config = dict(
    crop_scale_min=0.2,
    color_jitter=0.6,
    arch='vit',
    norm_position='pre',
    inner_norm=False,
    drop_path=0.15,
    patch_size=[4, 4],
    projector_hidden_layers=1,
    max_grad_norm=3.0,
    lr_schedule='linear',
    weight_decay=0.02,
)
Rows from block 3, named by matrix and row number. Each number is 128 + 24 x the weight over the matrix's rms, rounded and kept within 0 to 255. All counts start at 0. Numbers have three digits each.
# k: attention key (model.blocks.3.attn.k.weight, 192x384), inputs 0-95
k.38:097152109136107120128138106119187108136150127101172126124133123107158126124154125125132156152139104121098203153119102131138155122123129114066157137101144099149141154135140101147145081077135084101131159113102158168136187128152129104113151126106151136107152110109141143117160159106106056169
k.39:135118137109199142123118164184090115094117134112144107162121104126141147165113149130189131165125137143166166095114091107165096149130145131132099090109106115100129116122096130143108115140195120126136140112133171144086094108127128148113189122159179104103129116162133084086173115138148128161
k.40:134162121124093094115139140147154137091135175147138116152109153126125121131135173088147108158134109106160114160165121138138143139109145165165124139130147133147167124102154078127150179112110127115129107175142127136131119131134112185124140116072090133096125124099129110131115120122182104127
k.41:099134145134115138093115076167107077153122144070105144112131081133160145130156108119131088113161090165126057144111098111146114123092108151162133159101112128142146079136120119069116109155130112124073126171123151148086153122124113154130086099086122116156139178128099133099144092099111149128
k.42:123084139119129160105130159165145149107102114161171137140118094121113103122171151113138126096129109129115123117135122100111136086112166101202149142107133150142162174113093148111152175134138148111160165143156126136119143105102131155131128111133102133148083162158133109115125099177138067125
k.43:100133167128177118170109160152145133135136141131124140126082133138155146088111124106122110110122123133109123111152119102095120173117149154154099094118135110085094105097093122122138117124172104070136160156152157153119100134124107107125119130153108133139122116150111137123112151137118129129
k.44:146141122177105128120134112128128130100124166092122152116153209143117110101099127167142146117154137130163116123119135129124155094145096119152114121144137141162099133119147144110150111138117135109147137149104131103134127190149098103144108114082126130147126146128133151135131117125127101151
k.45:165099151143107140111090143148148118110124147163095145137117145164156208127118153108169135110124088147139104135145141148150125196137124106143119125111136138134115142099103144073119129129133114102053126133100141133090145221145146137130121111118140123103086136125110125157159129108138135112
k.46:118081145135127125134156116133083145096129135156143120100096081127146099170121116127071159078157158096122110104116132118132141107137150137095089094093117159108139120144099154144118137149113118124160126114150107085149096136136122116115078107117144131132158111114095135097119147114098122143
k.47:096131127109143115125124146154162102106113130111142106121102108127167125140097095164148134113154102151135107098165117160120134142073138108122136122104162137108138107134126155150128140091116115126128102134142099113137112150134136141131162106121106128110094140131156122113088112137106113145
k.48:081170109168125090096102144128129127167120112140113148133107105092124123120067121119125113099135145108120156132166118143153127113141144113152122108129131101106178143137109111145117146126111136129154137133163095132150160108134145128133122122111126135128162162139156145093098114135156155130
k.49:200152117144164108159138145144106145128147117158117097108127105095154112110135166144109100137109158147167170102149085126112136170117116115117115147092133108122130121128096110157145172151112113129156121182160124082173113142167148125142141139143150096142119118165155137148089135112138126108
k.50:087153117074158135132079093127089087118111166110094099117172139128101147119137157160103091101116150080132166128111161115150154109166115122149133094119100130128142133147100096144105117167139149153169142134163179117165101118127130166147090119122101122162171138095121154121172125134089167130
k.51:112150110161128119124103107074145132138099143104133148123124065159133155118110120136153136168121086155149118127131088116146143110129150120120166096112142165134149165145108117117150075134164141112126103154148086104119174141143123114114089100093100127111127121138122105143171128111126141133
k.52:144106130137152138185162113106117111088113127151110107093152133105150082129169107149123143152152130154116131119149130119143145133121153120113121133109140139128111100118149156134087128106138187143072114108127123150118112101150129076100129137139137136131151087088111121118140091124123160137
k.53:146117096151123129111062146168101113151150112088095131080140145128120111147081154129145113130161141100162129122121145110134131109096119140120168125159128136139165104107149105134130089108096125117124141151116109103122147102144131119117124122132144117125086115101126138132118129153121123163
k.54:151139096162113138128098109141139153131124167127122120120085138152092114116120117138124144112120153133133136127126090102132077097126095165178094138126172143169169143206132164111127127122190142161146116154134126165153083132108084137129154126153116141100122148124121148120095146112137110158
k.55:159185109156096148145107184118115094180127083170112176062117146102132158101110137151155150129147125173128145104135153129120110096113114153109154136140076089171145128098090164126173125169107140099124157093133123088095102119083153125155124135121150142118105157122113148149076127102137091077
k.56:110126137164138107147142179094114151139107087104156119143144120106113133131136121094119169107179089115130114182114114081118102160120127102142135098127099129127081090108143134146059129145121115124066170082110136146127118147109099166117160150105112095142112121136137145097127126131155123135
k.57:144123115126133115127147127121124088147099136162144138127095177138107129116094158148139159188130119088133123145120130085107111143091122135136119127094128114140075139145137126127091176100133135138137077163136118160141118089107117155126078143105147109132102136114152141094130120109129135096
k.58:133121159099161131122142131115129135065134146094154103146126127131126172156128104109104099108122187149135126123109149157137165147118158137122182112149145157153129141092076129147107114164100102134144126122145094114150150135148082125144156127118100134079115167111147126129118094121165118149
k.59:109111116167142150142140141095160171180119130134127125158163134134086166120123139100114133095154116142135105149117143099148136163149134128092114116122138177151123107114155120128150077124145136162135120132085133145097148134116135154170095146167149146134102165151137093143158096111153166128
k.60:135127148089126118125104127107134092123099090119148108094099111146146135111113155127126115131097148175157112088119110132114152161132120152133190122154110167131108146091102093107107121124160128097120135132115136087161140132127134129142131104141146117092127154124165145124142166152127109148
k.61:088156088112119151094155142140112117130129122113115128139126149135102183131146105167142084119152132134146120141147100145117119107142113110127069127123094180138135103134154135140092140164116134137099104129143123112118117104160102143156121113129132146125124138095110126166123148107144155103
k.62:090177122117141113129146107091121144147150150128147093127103147139153124160117143113118142092099128116091120126122134114107125140163090139129157153119176126089124105131156134152119114154111094135132123122108092153118114124141094133103132128127127187150146111128128115079137115117145133132
k.63:112105110167062117163146140153146144148170128127113134140145133137125127149101140164131156126118182116147099137110131119136128144119128156137120151094134156159106112129092124084117114157164096158124129100116082159129088113144134099096115145123099132146132105144152140107119086104071100152
k.64:121123127101135121138174162125113117148114142117116149141147092122129116143159119149153100146169110108175116106098124095123102106142109138135093142136166087111154146138117151139126114124145144130096127112156142134104121100123127115152142090128127170119113120137121088135112077149119154103
k.65:113123143164095150112192107119098128176130124125122120142110119160160159169108099106132096104105120132144127146124130174138107126061137109119102132088132105134124113136115133120104123139102128159162148147128091068122149134121152080092167135118148127151129134152144131097110123172140119113
k.66:135127091137192150118095090158118115125114148126151126095106107120182121128157138093142090151152111138132111116103121121121120097103140139094111136109200118135088087143116122144097156150136163117149106132172166148107111101103150165153099149082088149153137126100094131102112101139165114130
k.67:118139137137144158102139131122126169088134135154109134121156114092079131116096120141095102164131159108124108091155131146148109099128195138145079122137129108111193099124112142090123105144140094136140131127150136106105128122110115112175101128185124137147134113125129110133103125133116175124
k.68:125146159154096105142181135110137101154117117132149144097101085110110151135161142155169097137194108158134077153085143152125100114162127092154080127153123162151112140185149135135111133147140168114111119111117177164137106118154112086164171118124134103154101123149106120135122106150100134097
k.69:103135105182137174153154164142118120121148133103158125176106094131099119164108153102127122123104162140104140138129110134112107156135178107186157096116152112147117149128175138146127134124152144095105098161145127139128136110107124131102139102116134072118104144119078117139104087127025081163
k.70:106143126158134146128091074103098132120096122130080189121159146141172095175153112132149110141111131122109102125140115145158104130115120135114106147184129112082135114134163117155120152117110095204142124151092105090127134121134100115144148068099099161150099138112100128166140155088159157148
k.71:138165141087152082168110072115124161081144109114108141153167158082146117145116153131167090141119102130157130130131156128053130136124098151133135132147113155134170116108116082125137149116120118139145126136157108183134124153142155119089145134156071128073117160135160120114179148099127096143
k.72:163179133119158136104109145151104147128121133088132127130157169101179117148172087107124074111132113134156136169095131119156144116149134096102080108101132164121090136072139094133097106152135110129167146103101134125137106145110113136131117153094110109130141139119156157146116143131097126152
k.73:049127201133111113141107116120135148125133166161143092082157142161133160108090062139111108146141106132143153133133170152115127130101116136128139150142134107121126116181119153142133099151138088147094132109128132122116132119134109163171136118122128166135109107151094114123088142118183181147
k.74:152165142118128116135127149169110121126131143176105087112123099124151120132142143143143117130100118152148129131143100169149119131156125107121131127149114131139126104140101106093148085171107135144118109123141129147127147162116103159145081158102123114144109118093150100167142121127136159159
k.75:100123119124140156106101137129110129140125189141119155115145132097119142163168088176173133089158177141090085145136120141174124122163169086124108117132119148092131106091127114146143100158105119130116128124141149175124144116108138131122145066109121117133122089082104187105123142142152114129
k.76:128101125177070097068138136128163103152105092113114087128138113161112071127142146135156092126144114165159119131152133140131115091117104169119112161166100101137117132159143158134146133121102115144119104135154147153112150123107145121110114139123113112155104167099112114164110154129137125172
k.77:141108124113126176120167114108129113141179138114152139130156101134136098098094155169077157134114156124154136108123135103080123130127121160150134132158119145103109117134132122165118130093146124103121136119132138141140149111116059100088123131103155098141113115166141140121111135082098155069
k.78:122105088136188115076137133126137182106109091154119166159177142143141109119089133088154159104113184107132136108135165120120155121097138117106101132141154111156127088093117115060126143141125131120126137156150121127158150109135133122127142121126093087116105088174101154135153123134140168118
k.79:079152158094149156143145136132099155135160100150088156119157144147133130089108143128083100142149134165150060093125164142127125095112102092158150110125162127113143124136129143125127150133127113141129114139110145112119193084147152104121124114104127121126088160121129086159176112117077155120
k.80:151131150093129155148151162106126129149150093150148121109132122097090119067122129169101124115144098142105103132150186131137095123140119107102117106145102136156128135144069157123111134119115185130138095128126120098080118130115133086128090119142121133156146157144138136121092119135126117130
k.81:141173158140132121149107114120101113097094109155109084178141139161087140141160098129091112159101160128112096096138146172116060100106126134098124121139089129140127101119120151131133121144102142106152126168154126153139147169128082124133131140093127103119133142086117130143141111118031134089
k.82:129152134130126137131094122131104108159091138098145141180144088092163158143150117110119133121110131106168131096141126129083131075169136136140127148131118125159087146167112125082166120135155156139140125122178156122099136165131093117105157135120156155124138141114146189146138100155114141091
k.83:115146132099137156143113138107119169148132122155141130133073170124163136128110127144143129121129164123135103144116105141142134150099118141096134166168166088155119104133105127140162133125113157164146118150132114110202111066109158161148149122109112165098089127145111157120096129131119088139
k.84:172154140100117055158067148130155141141190129103132089183142107099148145189113179144141137140140139105138149071123142130134139150161128129113137098110123136180161144129080150142120143137129147095138139100140105170146089164133092094116143140156104120104147144133145137150112139151106116117
k.85:064110128103102136094151128172151160116117122151122143139178166152082151125118144156133130140154143127145102099137116123155117127119125118133094128130157113111121157142109115139131131115127132130158104105095132130122094116131139103105133173109123152136098112167135170143120146121170139096
k.86:142161131109132124115136132121075112134125144164161122116115136101104125144131112151157156102137070134127128173125114100155169142114133129097117132145157147127169140116094157079118176149173115134110113136103150137169130130126105137148152145137128127117099149099103132105183132119111160144
k.87:120100100137150089133150095150110102077079112157122165140122105142132127111126147152173112143140129118140163092103150125122152099156117120148060126160147081119158119074097134145103090114115136110120171119097182149134110128141126088123076119142114121160155155135135109120127139150139156091
k.88:142131134110113113135158123118093123148124098123119099155148197165126128097162129138116126137105169154118099163124151117161089111108134093075152146165149177126152138116150114105101148116083130155096101117142098118133151136128121129127148111164143130116068156121155111125159107145164132132
k.89:172140121143157123153127159137129132097153136156090122116124126097138121126151134122110116130103131171149098140138117135177124130096154150122100163110125155123112147162077128132132127118100144088077145125172171103101149132150123145144126124116109142143133149168140096163133137134128112123
k.90:156148141111152105166133100106119120095172153061171150073162135139148131124151125120122131118107128135119096112134176132115089121113067132103146101083138114144088145160125092115121156121093131151131133130116052134130087130166140139131153106163145142150124122107138157173147134147121108151
k.91:096140128103122174183116159102150095085124144104120155153126157144114144119103121094118160121146103153138135156160125109135119115129152134159156142126138175120135117130137117132187103129154121141178116130134150134110124161114121140111126161115155147121168099129129083108112137113100141114
k.92:211128150064167098165123144148121118093163156129133080103146124165182147090124147137128117102087150091148124082123121136108141154095117131110185156158142164143088126125130118138092139084181100124129133131155130175151166125087140183107132125128131132125084114111133112121127125111149137134
k.93:114127117129138158157154146151125143149082136123144129118139112149159085129114126091127183102100141132091142134134123139118132137136142112100145174102141160166105130154101125108115120122154125131108132122136125172157116167151145117138106116120132118111135149107118137085118146137121142154
k.94:111112109141117144117128110179089138127156146149143138173088136157105114128088112150134106116127143127132134123134141141140131122138090076172127129117158157120135096145156128129103177109151147125129117139145107149115138152131111142154103112146132109126133141093099169124095139163123161131
k.95:122125115163133140154083121147159141127151120152093148128124125187110178144122098093105143062113138136154115123123112122159099119140096128106114085125117116138110122109137130116125138144130190151120137106139198117181123201129131162172163117130122109098098133137109100127119113159089182114
k.96:133085103142124082130130110137142156146099130095106119152117190150147107134140129093143136129148105111145123126129125164089123101141151161108094095102075090156133155131154169111160099154105146176162127105102121108127149147135133125142131155151112119128132137094130093137130119144140136124
k.97:136165164118124103151126121104151152136163100169096145178170117127153139137118108135121066127126143155166145154177116133153136105109103086139130136138150125150129144176166165166119163136138096118085168091093130167152163155132178105099081176100072129140131102137123099159128148103076137178
k.98:120146144141180142133174106155164117089149159164148112151121094127163164158157130137159129121126089088128128144097102137147149158139088147145092118159112144146103167124124112152159091158155079119127114123119159096130112103105094123125183095081133105126120118092093126117116124123114157100
k.99:116127148156131079132110155132163095133088138134154152129127115135181131097114125133103098091077142135099121155158151130135154154147132102134145111155141113173144161136146135090133106156121117091100133114131140162155155121153114166178136110167147130147123127165097101118126122137120083151
k.100:165137145170132103116104165104107137127096173121107114146089135127136139092136120169127168128118127122105154149147109125137111146128108169112131117120129138117133130113114144081125152102121119140168125114121124105160131134125145104135111127138125141139126134143110106147096161116116138147
k.101:149103092113134177132106112117117113148147102106098128146065113108121136140098107112120127130088122131108133125142141134130147139149131096127108130123126086104145118113109147101071116137111115136127142157134175134150120170120109077127152157088183148141123102121098124099178127160117139103
k.102:114124110163146103123132141149111123131108154145149071118154125106149151106081132153146116120126156153117121171129151166153126123114135121162100132100127113117127103151112153104134127135107125135174102162111150133081113148133102124127105107109146098181129150115117078151111158171152075107
k.103:141146127082115086151180135142144163144129132150147129125125139155131130147136131122135106138116103140133117131112130099107139144125132151112113152093093172133145122152158163126117119106131133105133115144101097073120166113145141148086125146103111090111175095174176179090154114119160102109
k.104:142149116127123120118128131140103120093171120082105122084147147122193118147075129114132133155126115148150086117156120108083115102122182116153117118111166091130151160117132190112129166118100132124133138147128152109122148159124117127135135085139142097157101112143126142164139119159125125139
k.105:150144106100146139137134137108135158139127140159089122157154121126152128156128104114192154111102106141152125158145098118103079100147091127148106140136112157118137127086182084110118157125132142136161135135115128096117121147070144137076115148143151150094094090144117114095136153118098091130
k.106:151162135107153127130144143108152163140176107095119147154129147122094108117089149132162162123145108104173089125119086094106100083148166077180119132147191163155067138138128072115096151151132072119169134153121135098114153122108138151154145150088123141104145143107093138163183113151089120124
k.107:121125173102125115137133136094165118111134156103144119072128114094121125113138081097131130097159124146112143160143144103125127155166126140154143111085115146101166088119165142104146141119159113138140118175179128124139128151150160155094138149106118092125108083147154088134137147092133143144
k.108:134143106178102155095156120084151125117113109109121109155155126116151155127131134133145179110118151137139113141138120139108138145115085111128114150113143120117129115124146106115110128126156132130165108129153125111089086140180108117092163141154165115123132142150108121113121126157142147136
k.109:144143129124083124116168131148130177139121112111098118136150096118141093082136142103131138121163089134125095152158156109119120126151108153146136118113149158189095101121092124179107114111102104080189117094117126110139117106103110106109139119106146141145131147148088160117160155088130132156
k.110:147134173119121092090074106129139148139141098138172117140064119141138161142109132123136148114134109142097104097144099114135129130176168171126118158112156136137151089157149079053128152134159120094187201141153146088109115131134151137102094170135130146108129148117111137118113129181127110092
k.111:097163146120150144067119114119123167144110156137152131150079132171137112123149108163096138101151131136172150091117164105110132146155124145072129167145126152139151111186119135108122113153144148157154101118128065104186128138101132137111039131119116173128106116113107137120136120079143170183
k.112:135126129155079157105127175162149112124112105171122151174124087162112076138167139134148178117123120122104170140133126147159133134086134096077105100126143115125132128103108118083157108141139137113114122105177115122117114085145138146162125148124125110129119152182134058118136125124117108162
k.113:142111161084123103141115144143205110147173101133123076156088119134143119119174123069130106129160107132115109089109156141115086139093153138149086122124136112174151109153087094143128122142138140136120150085136141128081152108145128128135121140113112116089148110165149135142142135077143123151
k.114:122164167121159109108170181162161102126135142087118081120136145114155116128165140138143149158132130077106145147145126155125153153138110093125172116138094107098103126115133112133120158153129146100117123147161119137087161091134132082179156099099119111106145130144155123109097131130101098124
k.115:098117188121097144114128100113148101135129137134098117180149111137099144141139125091119120104167131168127126109096149117147141147142157112135130160107109106128185082121146149131100138132142159181090143163117105072124142121132132140061118128105126164157105141124127139135146131123150128090
k.116:136107125134123134146143162135097118130088100087161171110139098135188068129108166122172162102117103127122135094120122108132121136103100157085178147147148123105146134126128162143159116169122137159155149115122133126179117132071120168110069091095142130123129122131095103123112094134153175139
k.117:133128113152121101135155102108165143124136162108138092128145137128096116092133119087140121154101111123109152144113152099113121171120115129140125095146134143170134135120102113139104120160145099146114121097138132118146111129138119149136124133170149122170172170154141137125121109125134105162
k.118:128127097172135130121138117127101176108154177182119102140120149139125128143128105122114129130137167133118144186130110146128152115107157099084135126146134143128087107115135153091169104150140119083127134128121102112132171133143099141111118111145156141091096146111099131100128125093084069124
k.119:136150094168103146144121143150163132162102159143115149169107145122130111108130189088093068128147152144169143099138140123146101129097177149109164145069205096166162062175149105132163133113105132166133137090118118110110096099102116175153182131101111116165135109129109149153104135168131186135
k.120:086115119148075157172153128137095124162089127146129129109082120113111092111148109149106119152135100172104157175123146148147129127129118123063125109172123162158160125145091093096111103127128158069146127142064133106116098121123155139133101173111110113130162132093136100139153127104129145144
k.121:079134144145146132127108141149100122091159114104092130154127151116130158186124078091104145127124155131105131119104098154151126142133123107132122161138136115131136141141109132118122135195104101115142131160131100161148143137148146133096161095122132136137138113104166128126102136113109088128
k.122:187127127153143152160140127127100183133134105170106152115149119102157131150131152156114152121161115105141119106092161133128155137106141106123127133122159113131152127135078158171105173118122149074107099147096114105165140126135096133140152116128143121123069149138103081160149126132147142145
k.123:114097157107145126131159084102154116131121124153133139151101151162112142149146117131070091130117124136138140122144183120153114142101136137135110137127080132095132096154135098185141091166103140109128124072120165164135151100108142109134101109126151104125134121124070102148105155114172101122
k.124:142106100086124123156137114133105118117103084138113167111093140095146159157105169122134106133156124104118107123097147145143186159124158136134144108141174113119135105122105110114140115122115114091103117148100115107114095134148157167144166121138134111146102124130123116130125117135124107128
k.125:161131110104210118120085071123119153104176152130181106111146118166143158118146120139136125130110109139137124089110154111128158148093131122145211160113120134126115074089133083112088115169142130169070124135144113091133124121161116144153112165143051123098112137152137142167156135108147103103
k.126:137114121146150121142119128132146102136138122167063131105115138112090120165104144125106110134168150115076135144128122091160156138077091113112146160128086118116140134147121122117173118123130150127167115148152119099171135102132143136145191111085132147119109163108106195123112114137148186139
k.127:102110141121137138137112132128102149160126105167137117123165133137117140104187142105105156133131125114122125129129112089109136152153166106139091120106168101106123124109139146209178109185124137093116141141127154134154117095133114094124135163109184096113122135119122122153146153159133135152
k.128:116110129137133135112130116162142183149156143141130137110140169119108122137130109128110110118129078131131147159142123139153126164128098124145126092110164174139141093123170125135129133141143136136141122114139078137108134132098128144146109110140133138097141170114113109121124153129114110134
k.129:133164130117170128115141100139120129102118142147084153121135145097144111146119135153164135152150171114109119143148105159118106065140086080134159106145137174162123133127129099178081148126139073110131136154132116133151128089105140161116197119124143099146137135120146113142122122136145127123
k.130:152102121139079100088146131136088108093085153135141127125119135151132098151145169123137094179187145132084115133127168104139121152100084159140122160137118096135179146164126133107115081109130116129137143139114140144142099159092115143128106114156106145137107148146134083095104073185131152133
k.131:091116137093119139133138130101126145111090116160123121161147118150127127088149111139153135156103114149127108126123143123120135156126161129124180104145131088095117089104114162115109140056137125120192096122136095103095138139081106103162132091115163159181150144132157151120155079120135130094
k.132:143133103122167126129135137125091130122137121099150189112104123112104102137150114137130165126137146118131150084159126147181138174119143127121136083139109146189128138097067148126116176137133137126118103108096097105134134120167145114097131146115107124130162122088092109086109136088118118130
k.133:167097172122135098149075085113100143141100108141115167157158103109104118113157134135125135122088132108113138157113121106120108151127121145115099120110130164147131141118137114118151126163167124130166153156129139132126097086103122109140076136134139106130135170093089115161125146115086158132
k.134:107123147108113157125120118148102147099169146132089118121102126118140134116088125086143156126150114116117133151158096077143028168119129186124085147138170126122122132157145133113121138160122112177110118086107131138135119174142087144093142128137136090082093115104117116102156196118102117144
k.135:145128135121149133120100164124165199132167117130175105137175102163135111146095130106157118119138087108133136095153133147102092131106122123113100109131100122152130078136107153135125151096101138132185108111114122120145106147146107113129129119118134173095116116126114128130170131166143155107
k.136:109102107135113121135136118152151125085135109138128136118133117141123123127127136100158155134148120123155147180101147127099082125139087135159122135161152175126116142142118128154073141141128093155157100144132156198128124149111123169137157102146136134102101097112112152107105130094151092176
k.137:131129152139151120139130140121123105110140122129142114108132083159107086120138132140077124093119163130147121164078136121175156149127130111138114117104141129156092177102129159105146109133114157134099093157104117073112113146139131139153168118159125150150127097123114114157106107164156130113
k.138:135094125147132107126127139151138155105122131175134078155167103113139103164123112148130137136143135129116136089110152195122140093150119142146181139160172099147101106140117099137138133162087145117118155151106094091144158108156127084123120134117117108144149148105132095150131159148145133140
k.139:152153125114137074121105209138111114143083162143128115138157076120126065106133121161130116141099164121119111073165103138107162143112098126115114119146091141119108107142090144143109115107139081108076156116123129127131109100122123156158084120127116101146121115136077100127139118084165110123
k.140:122166158112144097124130173161158139171120079139151115153106097122151107135140130131162160162131065151098144112108097139134133147043149106175116138129100124118153113109093112066135134088151097137107100125146136123133169120108124127113142138123187154092120103125116094124110149108075139116
k.141:129090100150131127084113136152108161111116163146148119145137123111152131102120140125131098145091139152164122087151152132129108133146157158137126136118111121127083134136121099090124110143132118146131165118123138129104133152134146116130148065166121134166094097088142133126111182132112111133
k.142:115120111128158165150098138124084108146141109167141116174130112123109120112150154130135113121105180174095117122104108112153129094117087113143130137138124130093120150129111159140109173115107134090140127134163085113115173148165141134167170107104146166160122158151123153094114106151117139121
k.143:124142075119105106151121164118136173172115147127147159077110120150116172165126154118090118124155083199101128095121149101128153071110122140133144112131162143097113137149098160102135093170125121116135083113159115097131109088123108183126100085126122145139114161168096156138123138106116092138
k.144:083096142081110116148168082150110149117138098168144150142122087134081120104174106114090144087152101123140133117130193198100158092149165133114176105135089108125133136102056119134122126103177135093104184127117173141125158164147134150102140125173125070134114091155138113103118129157121142121
k.145:141133090129123163128136124089140145162133138095133143170165157103130133144126100151132086132102158139125167155103110101177156155082157143158139146059110124163093071120141094136113129105123083136127120107140151134121106096143105122097128142155147150145114103148105068150099155115138157148
k.146:093057162108137155155132116153115116107115119099142119098148124160107129153151125132099124129166123138149111170104142149129168119112136173149117092122118139106141127137123121140126120107152129126102115111114140138117113117090111128173121139104107120100103131136129143170149085137158129132
k.147:101143093102145066133147093127085143092126139125120102091104173187094106086123153134129110136123100135106127123115131116125088142175082095133188088134123119124134118111137126143182183131145138104108148143112126166074169111096153147171136126155116138151138172136119147123095109130153130111
k.148:138124090117129109090130115126206113125133104129079101117078167115131126153109123151102127101101112104084148141085135141159123087177114131132149142161148142129123128136104119097159147112108105112163124081172106137164123140157130117129127130145145166147165169103114184110106100110137107117
k.149:107129119081163144116131128135135120123152118123176116127178110122112131130123138157129103131090070116094119113130134138108147160132136156131133120150102156121133128115144125109132199144136126149153128120122176141152106150107135146107100142124139142143144103124151098141154146153136137106
k.150:114171103124171131149156142094119122075121144125155053133163124146164134142122123123140118103058169070109125151091147152128147170128103108077160100152096114123123158113096150096100136109115101168150103127143132170115119142158081124122139111154097129141143094106112080125117187119171114138
k.151:136159149085071158146110151145149129163097139134110154138108181119113157153130140134105136122089125131177120153104109123127109139106140131129096139133147145154142127117098113126107130137177133145136082123113160097141115136147126098116130173136132161115142147129119136153075136107089106096
k.152:122122086125129135112085148100121124173148134070087173142156113088133119150140168095147128136120113115165111128156125118139135123108142098124130143096149134108157140116146160123110121121109144111150139145118126126081127141118093166096159064145135142171119093125150073104140155112174087126
k.153:100112130140135121177124148122118147115128087133157145130102104154084113135139120142111132148160131068118109106106158119108125092112113140182118142092128108164114151111153125124114129128110133155096109129064130154137139150082146107115108153139112105083140135131137122156091077137107142122
k.154:119077142143138155170138139132065122113115158145112107131144146081130089144140166104133086139108072145179137111098130156127152096129141138110124165169141128148122094134078150109143154173138148068152160143117129176130149123127148122143176097083111155157125103135124153156126158140173115091
k.155:101123148084118098149099142123178115086091155132148168121175145139084159156123130148140128141096103145162114178100089114124131107140144108131117160127110099116126126153136099139132128117086114104173098152168106152141126151144162147123165126092159128113113133146095165154133175093091137080
k.156:107133128128134154157093107112119121202160112123127162129170125134149154129094103113119153146111150142132115132164152155119107081117088140103148148137159146130143056108116114100149167100100106100117101120096145117144107181118142135100127158129121143143093110107165141126148145163097129139
k.157:061132149093115128164124110133157129113165094115137111122157173108141110144140126170110107118108095110124142114083138100108145114126135094116145134139135178173142122132107142116103109132123153155114102114103054132170121121143116133127127149167110095140134115137150118132094137106126098160
k.158:139140099106111129133133124152088130146140084180102151131185100164163174153173090081147160174140160096094087151131121109118173138127120133082108093103128171142122142108120159147134130128132117146119119089122118098134150154122112088143114138162142111114077135106158127103109140118191145044
k.159:178091130160168121100123127137112117083152133116117172141147126132125148119124152102127108165104149128128072113087114120112080154137088121137108134146146131135100124085106089160117157098153148111113105160129117146147189135133135141140139093138153098110099126131175116105128107160112131123
k.160:149107098172137123105113096165132087139140154141112102143150115117154133147158114126157145132113135128156123143133130099134161065079142085126112148107129108109151117158104131147163153115118140111114111110095117139112142131095089121171139098155125110146153132196135137143148106133125147109
k.161:082174130096143139146138134125155130099110095107127136132152101118129137119108152163150118158107155180154135116112076199116133165121146141144137120066151132117119107138154104155105111118118150160139158140133083139139096173147115106163114136172055091138110111137148128140148150121138109134
k.162:107102121106143119152146111139154101120097109148083140144169178129086088130095114152117090150134145119168107113141139135126150148148127127139161129131136110135125120147092080156132153101142128154120110080127158137154080143131133132131107133118139093177130147122155124167148148141140134103
k.163:125148116102112139155136119110134140077144160141110119107107109075112146120179144162138104123083144097100138117154125137119111115137084133127133107163079140119130115121132144144092130124109132130135161122142152090112136135135096128154126091148132125161164120147134150110132145111153142177
k.164:064160142142145095172128159089149127150134141109129115159081097120126121119120107099135152132185109133164167128151148125157138141096190087133190102141157114114095127140141166128110139142129157110138122121159133156110132141155137175075207133141103160115100149131125171142103125159176095197
k.165:139161104118163124114129161102110117108071146114156145109133101136132145093110142142157174126141154124149132139105172101096169082138166187162145109081122147116080118074150110120069138120110110134093146150111153146152141113139161147105145145111137114152135169125108139127129074101158101051
k.166:107082111118132108113122103140138121113117130126126163111131118177168105124140129156171109085144134131141092117172122080121110163134117185101137138120109139171092151141157095115105112105160116121150161114115095131123157116101149110146131170104158129134129117128134143123138122166116178128
k.167:118120118140113130125112118135097189106151129087127155119114162124108126156125138136103102138105152117135154151128104064115141090127112112121111116122099155153153108138144118109122136154128094146110142172127117122148124173122132135163160133108101098122068130161120097095148148154166128090
k.168:123091115161077109129136130149136122103117145137144162084142162169089136100138148142127107144142116158117109112114139156134131111152075122133126139162095134138132137143133084140106115139149139154122131100149161134140164141138131110105095132134156108147148088168126131132147141139150147095
k.169:114111160087099098086131161113152152123136120123104130129157159125128069124146096083135143139136120109138133136115126099098118121135110128144138130082132152122160128140131120105130100153170149099112157174124153180132141170124145131117118127115114140127169131098096131145117150107126081077
k.170:125113159136143184134190117136160145091105100144101115135167138122101150136147146091083140095103144097092163166110124133094167119126135137113137110106100130103132111164126076157139139118153108123105105124135143130108138112162095106141154135133133148090153074156112139130127133142113127106
k.171:154126111120127110153136149129133123087126129091116123083141118139160135093138133139115110127117109137079141114136155104105122144154126151122161076151145108114124147130110125113101137132151177126158099093141093130167146104146109127121169144156142147132136134137168160107196119100115111132
k.172:128145097128149127149180131123112105077078147106094130149109125096082119071158124130132135154148140119111162168163121114123150131118115135122084125088100179075124232136091133115107133154161095135146105105104145127141101116122120162067134097125135131121110126124147180100083130156134128112
k.173:130165107137086117127153149133152189117137147127134129166106104091173123156112126153107142141145153111109116155113126115117148121105140079121105146120131114122115110131160138127091177124120145086133107122131155164117144136127128099093155160117117171124134144110106126116106085099154126129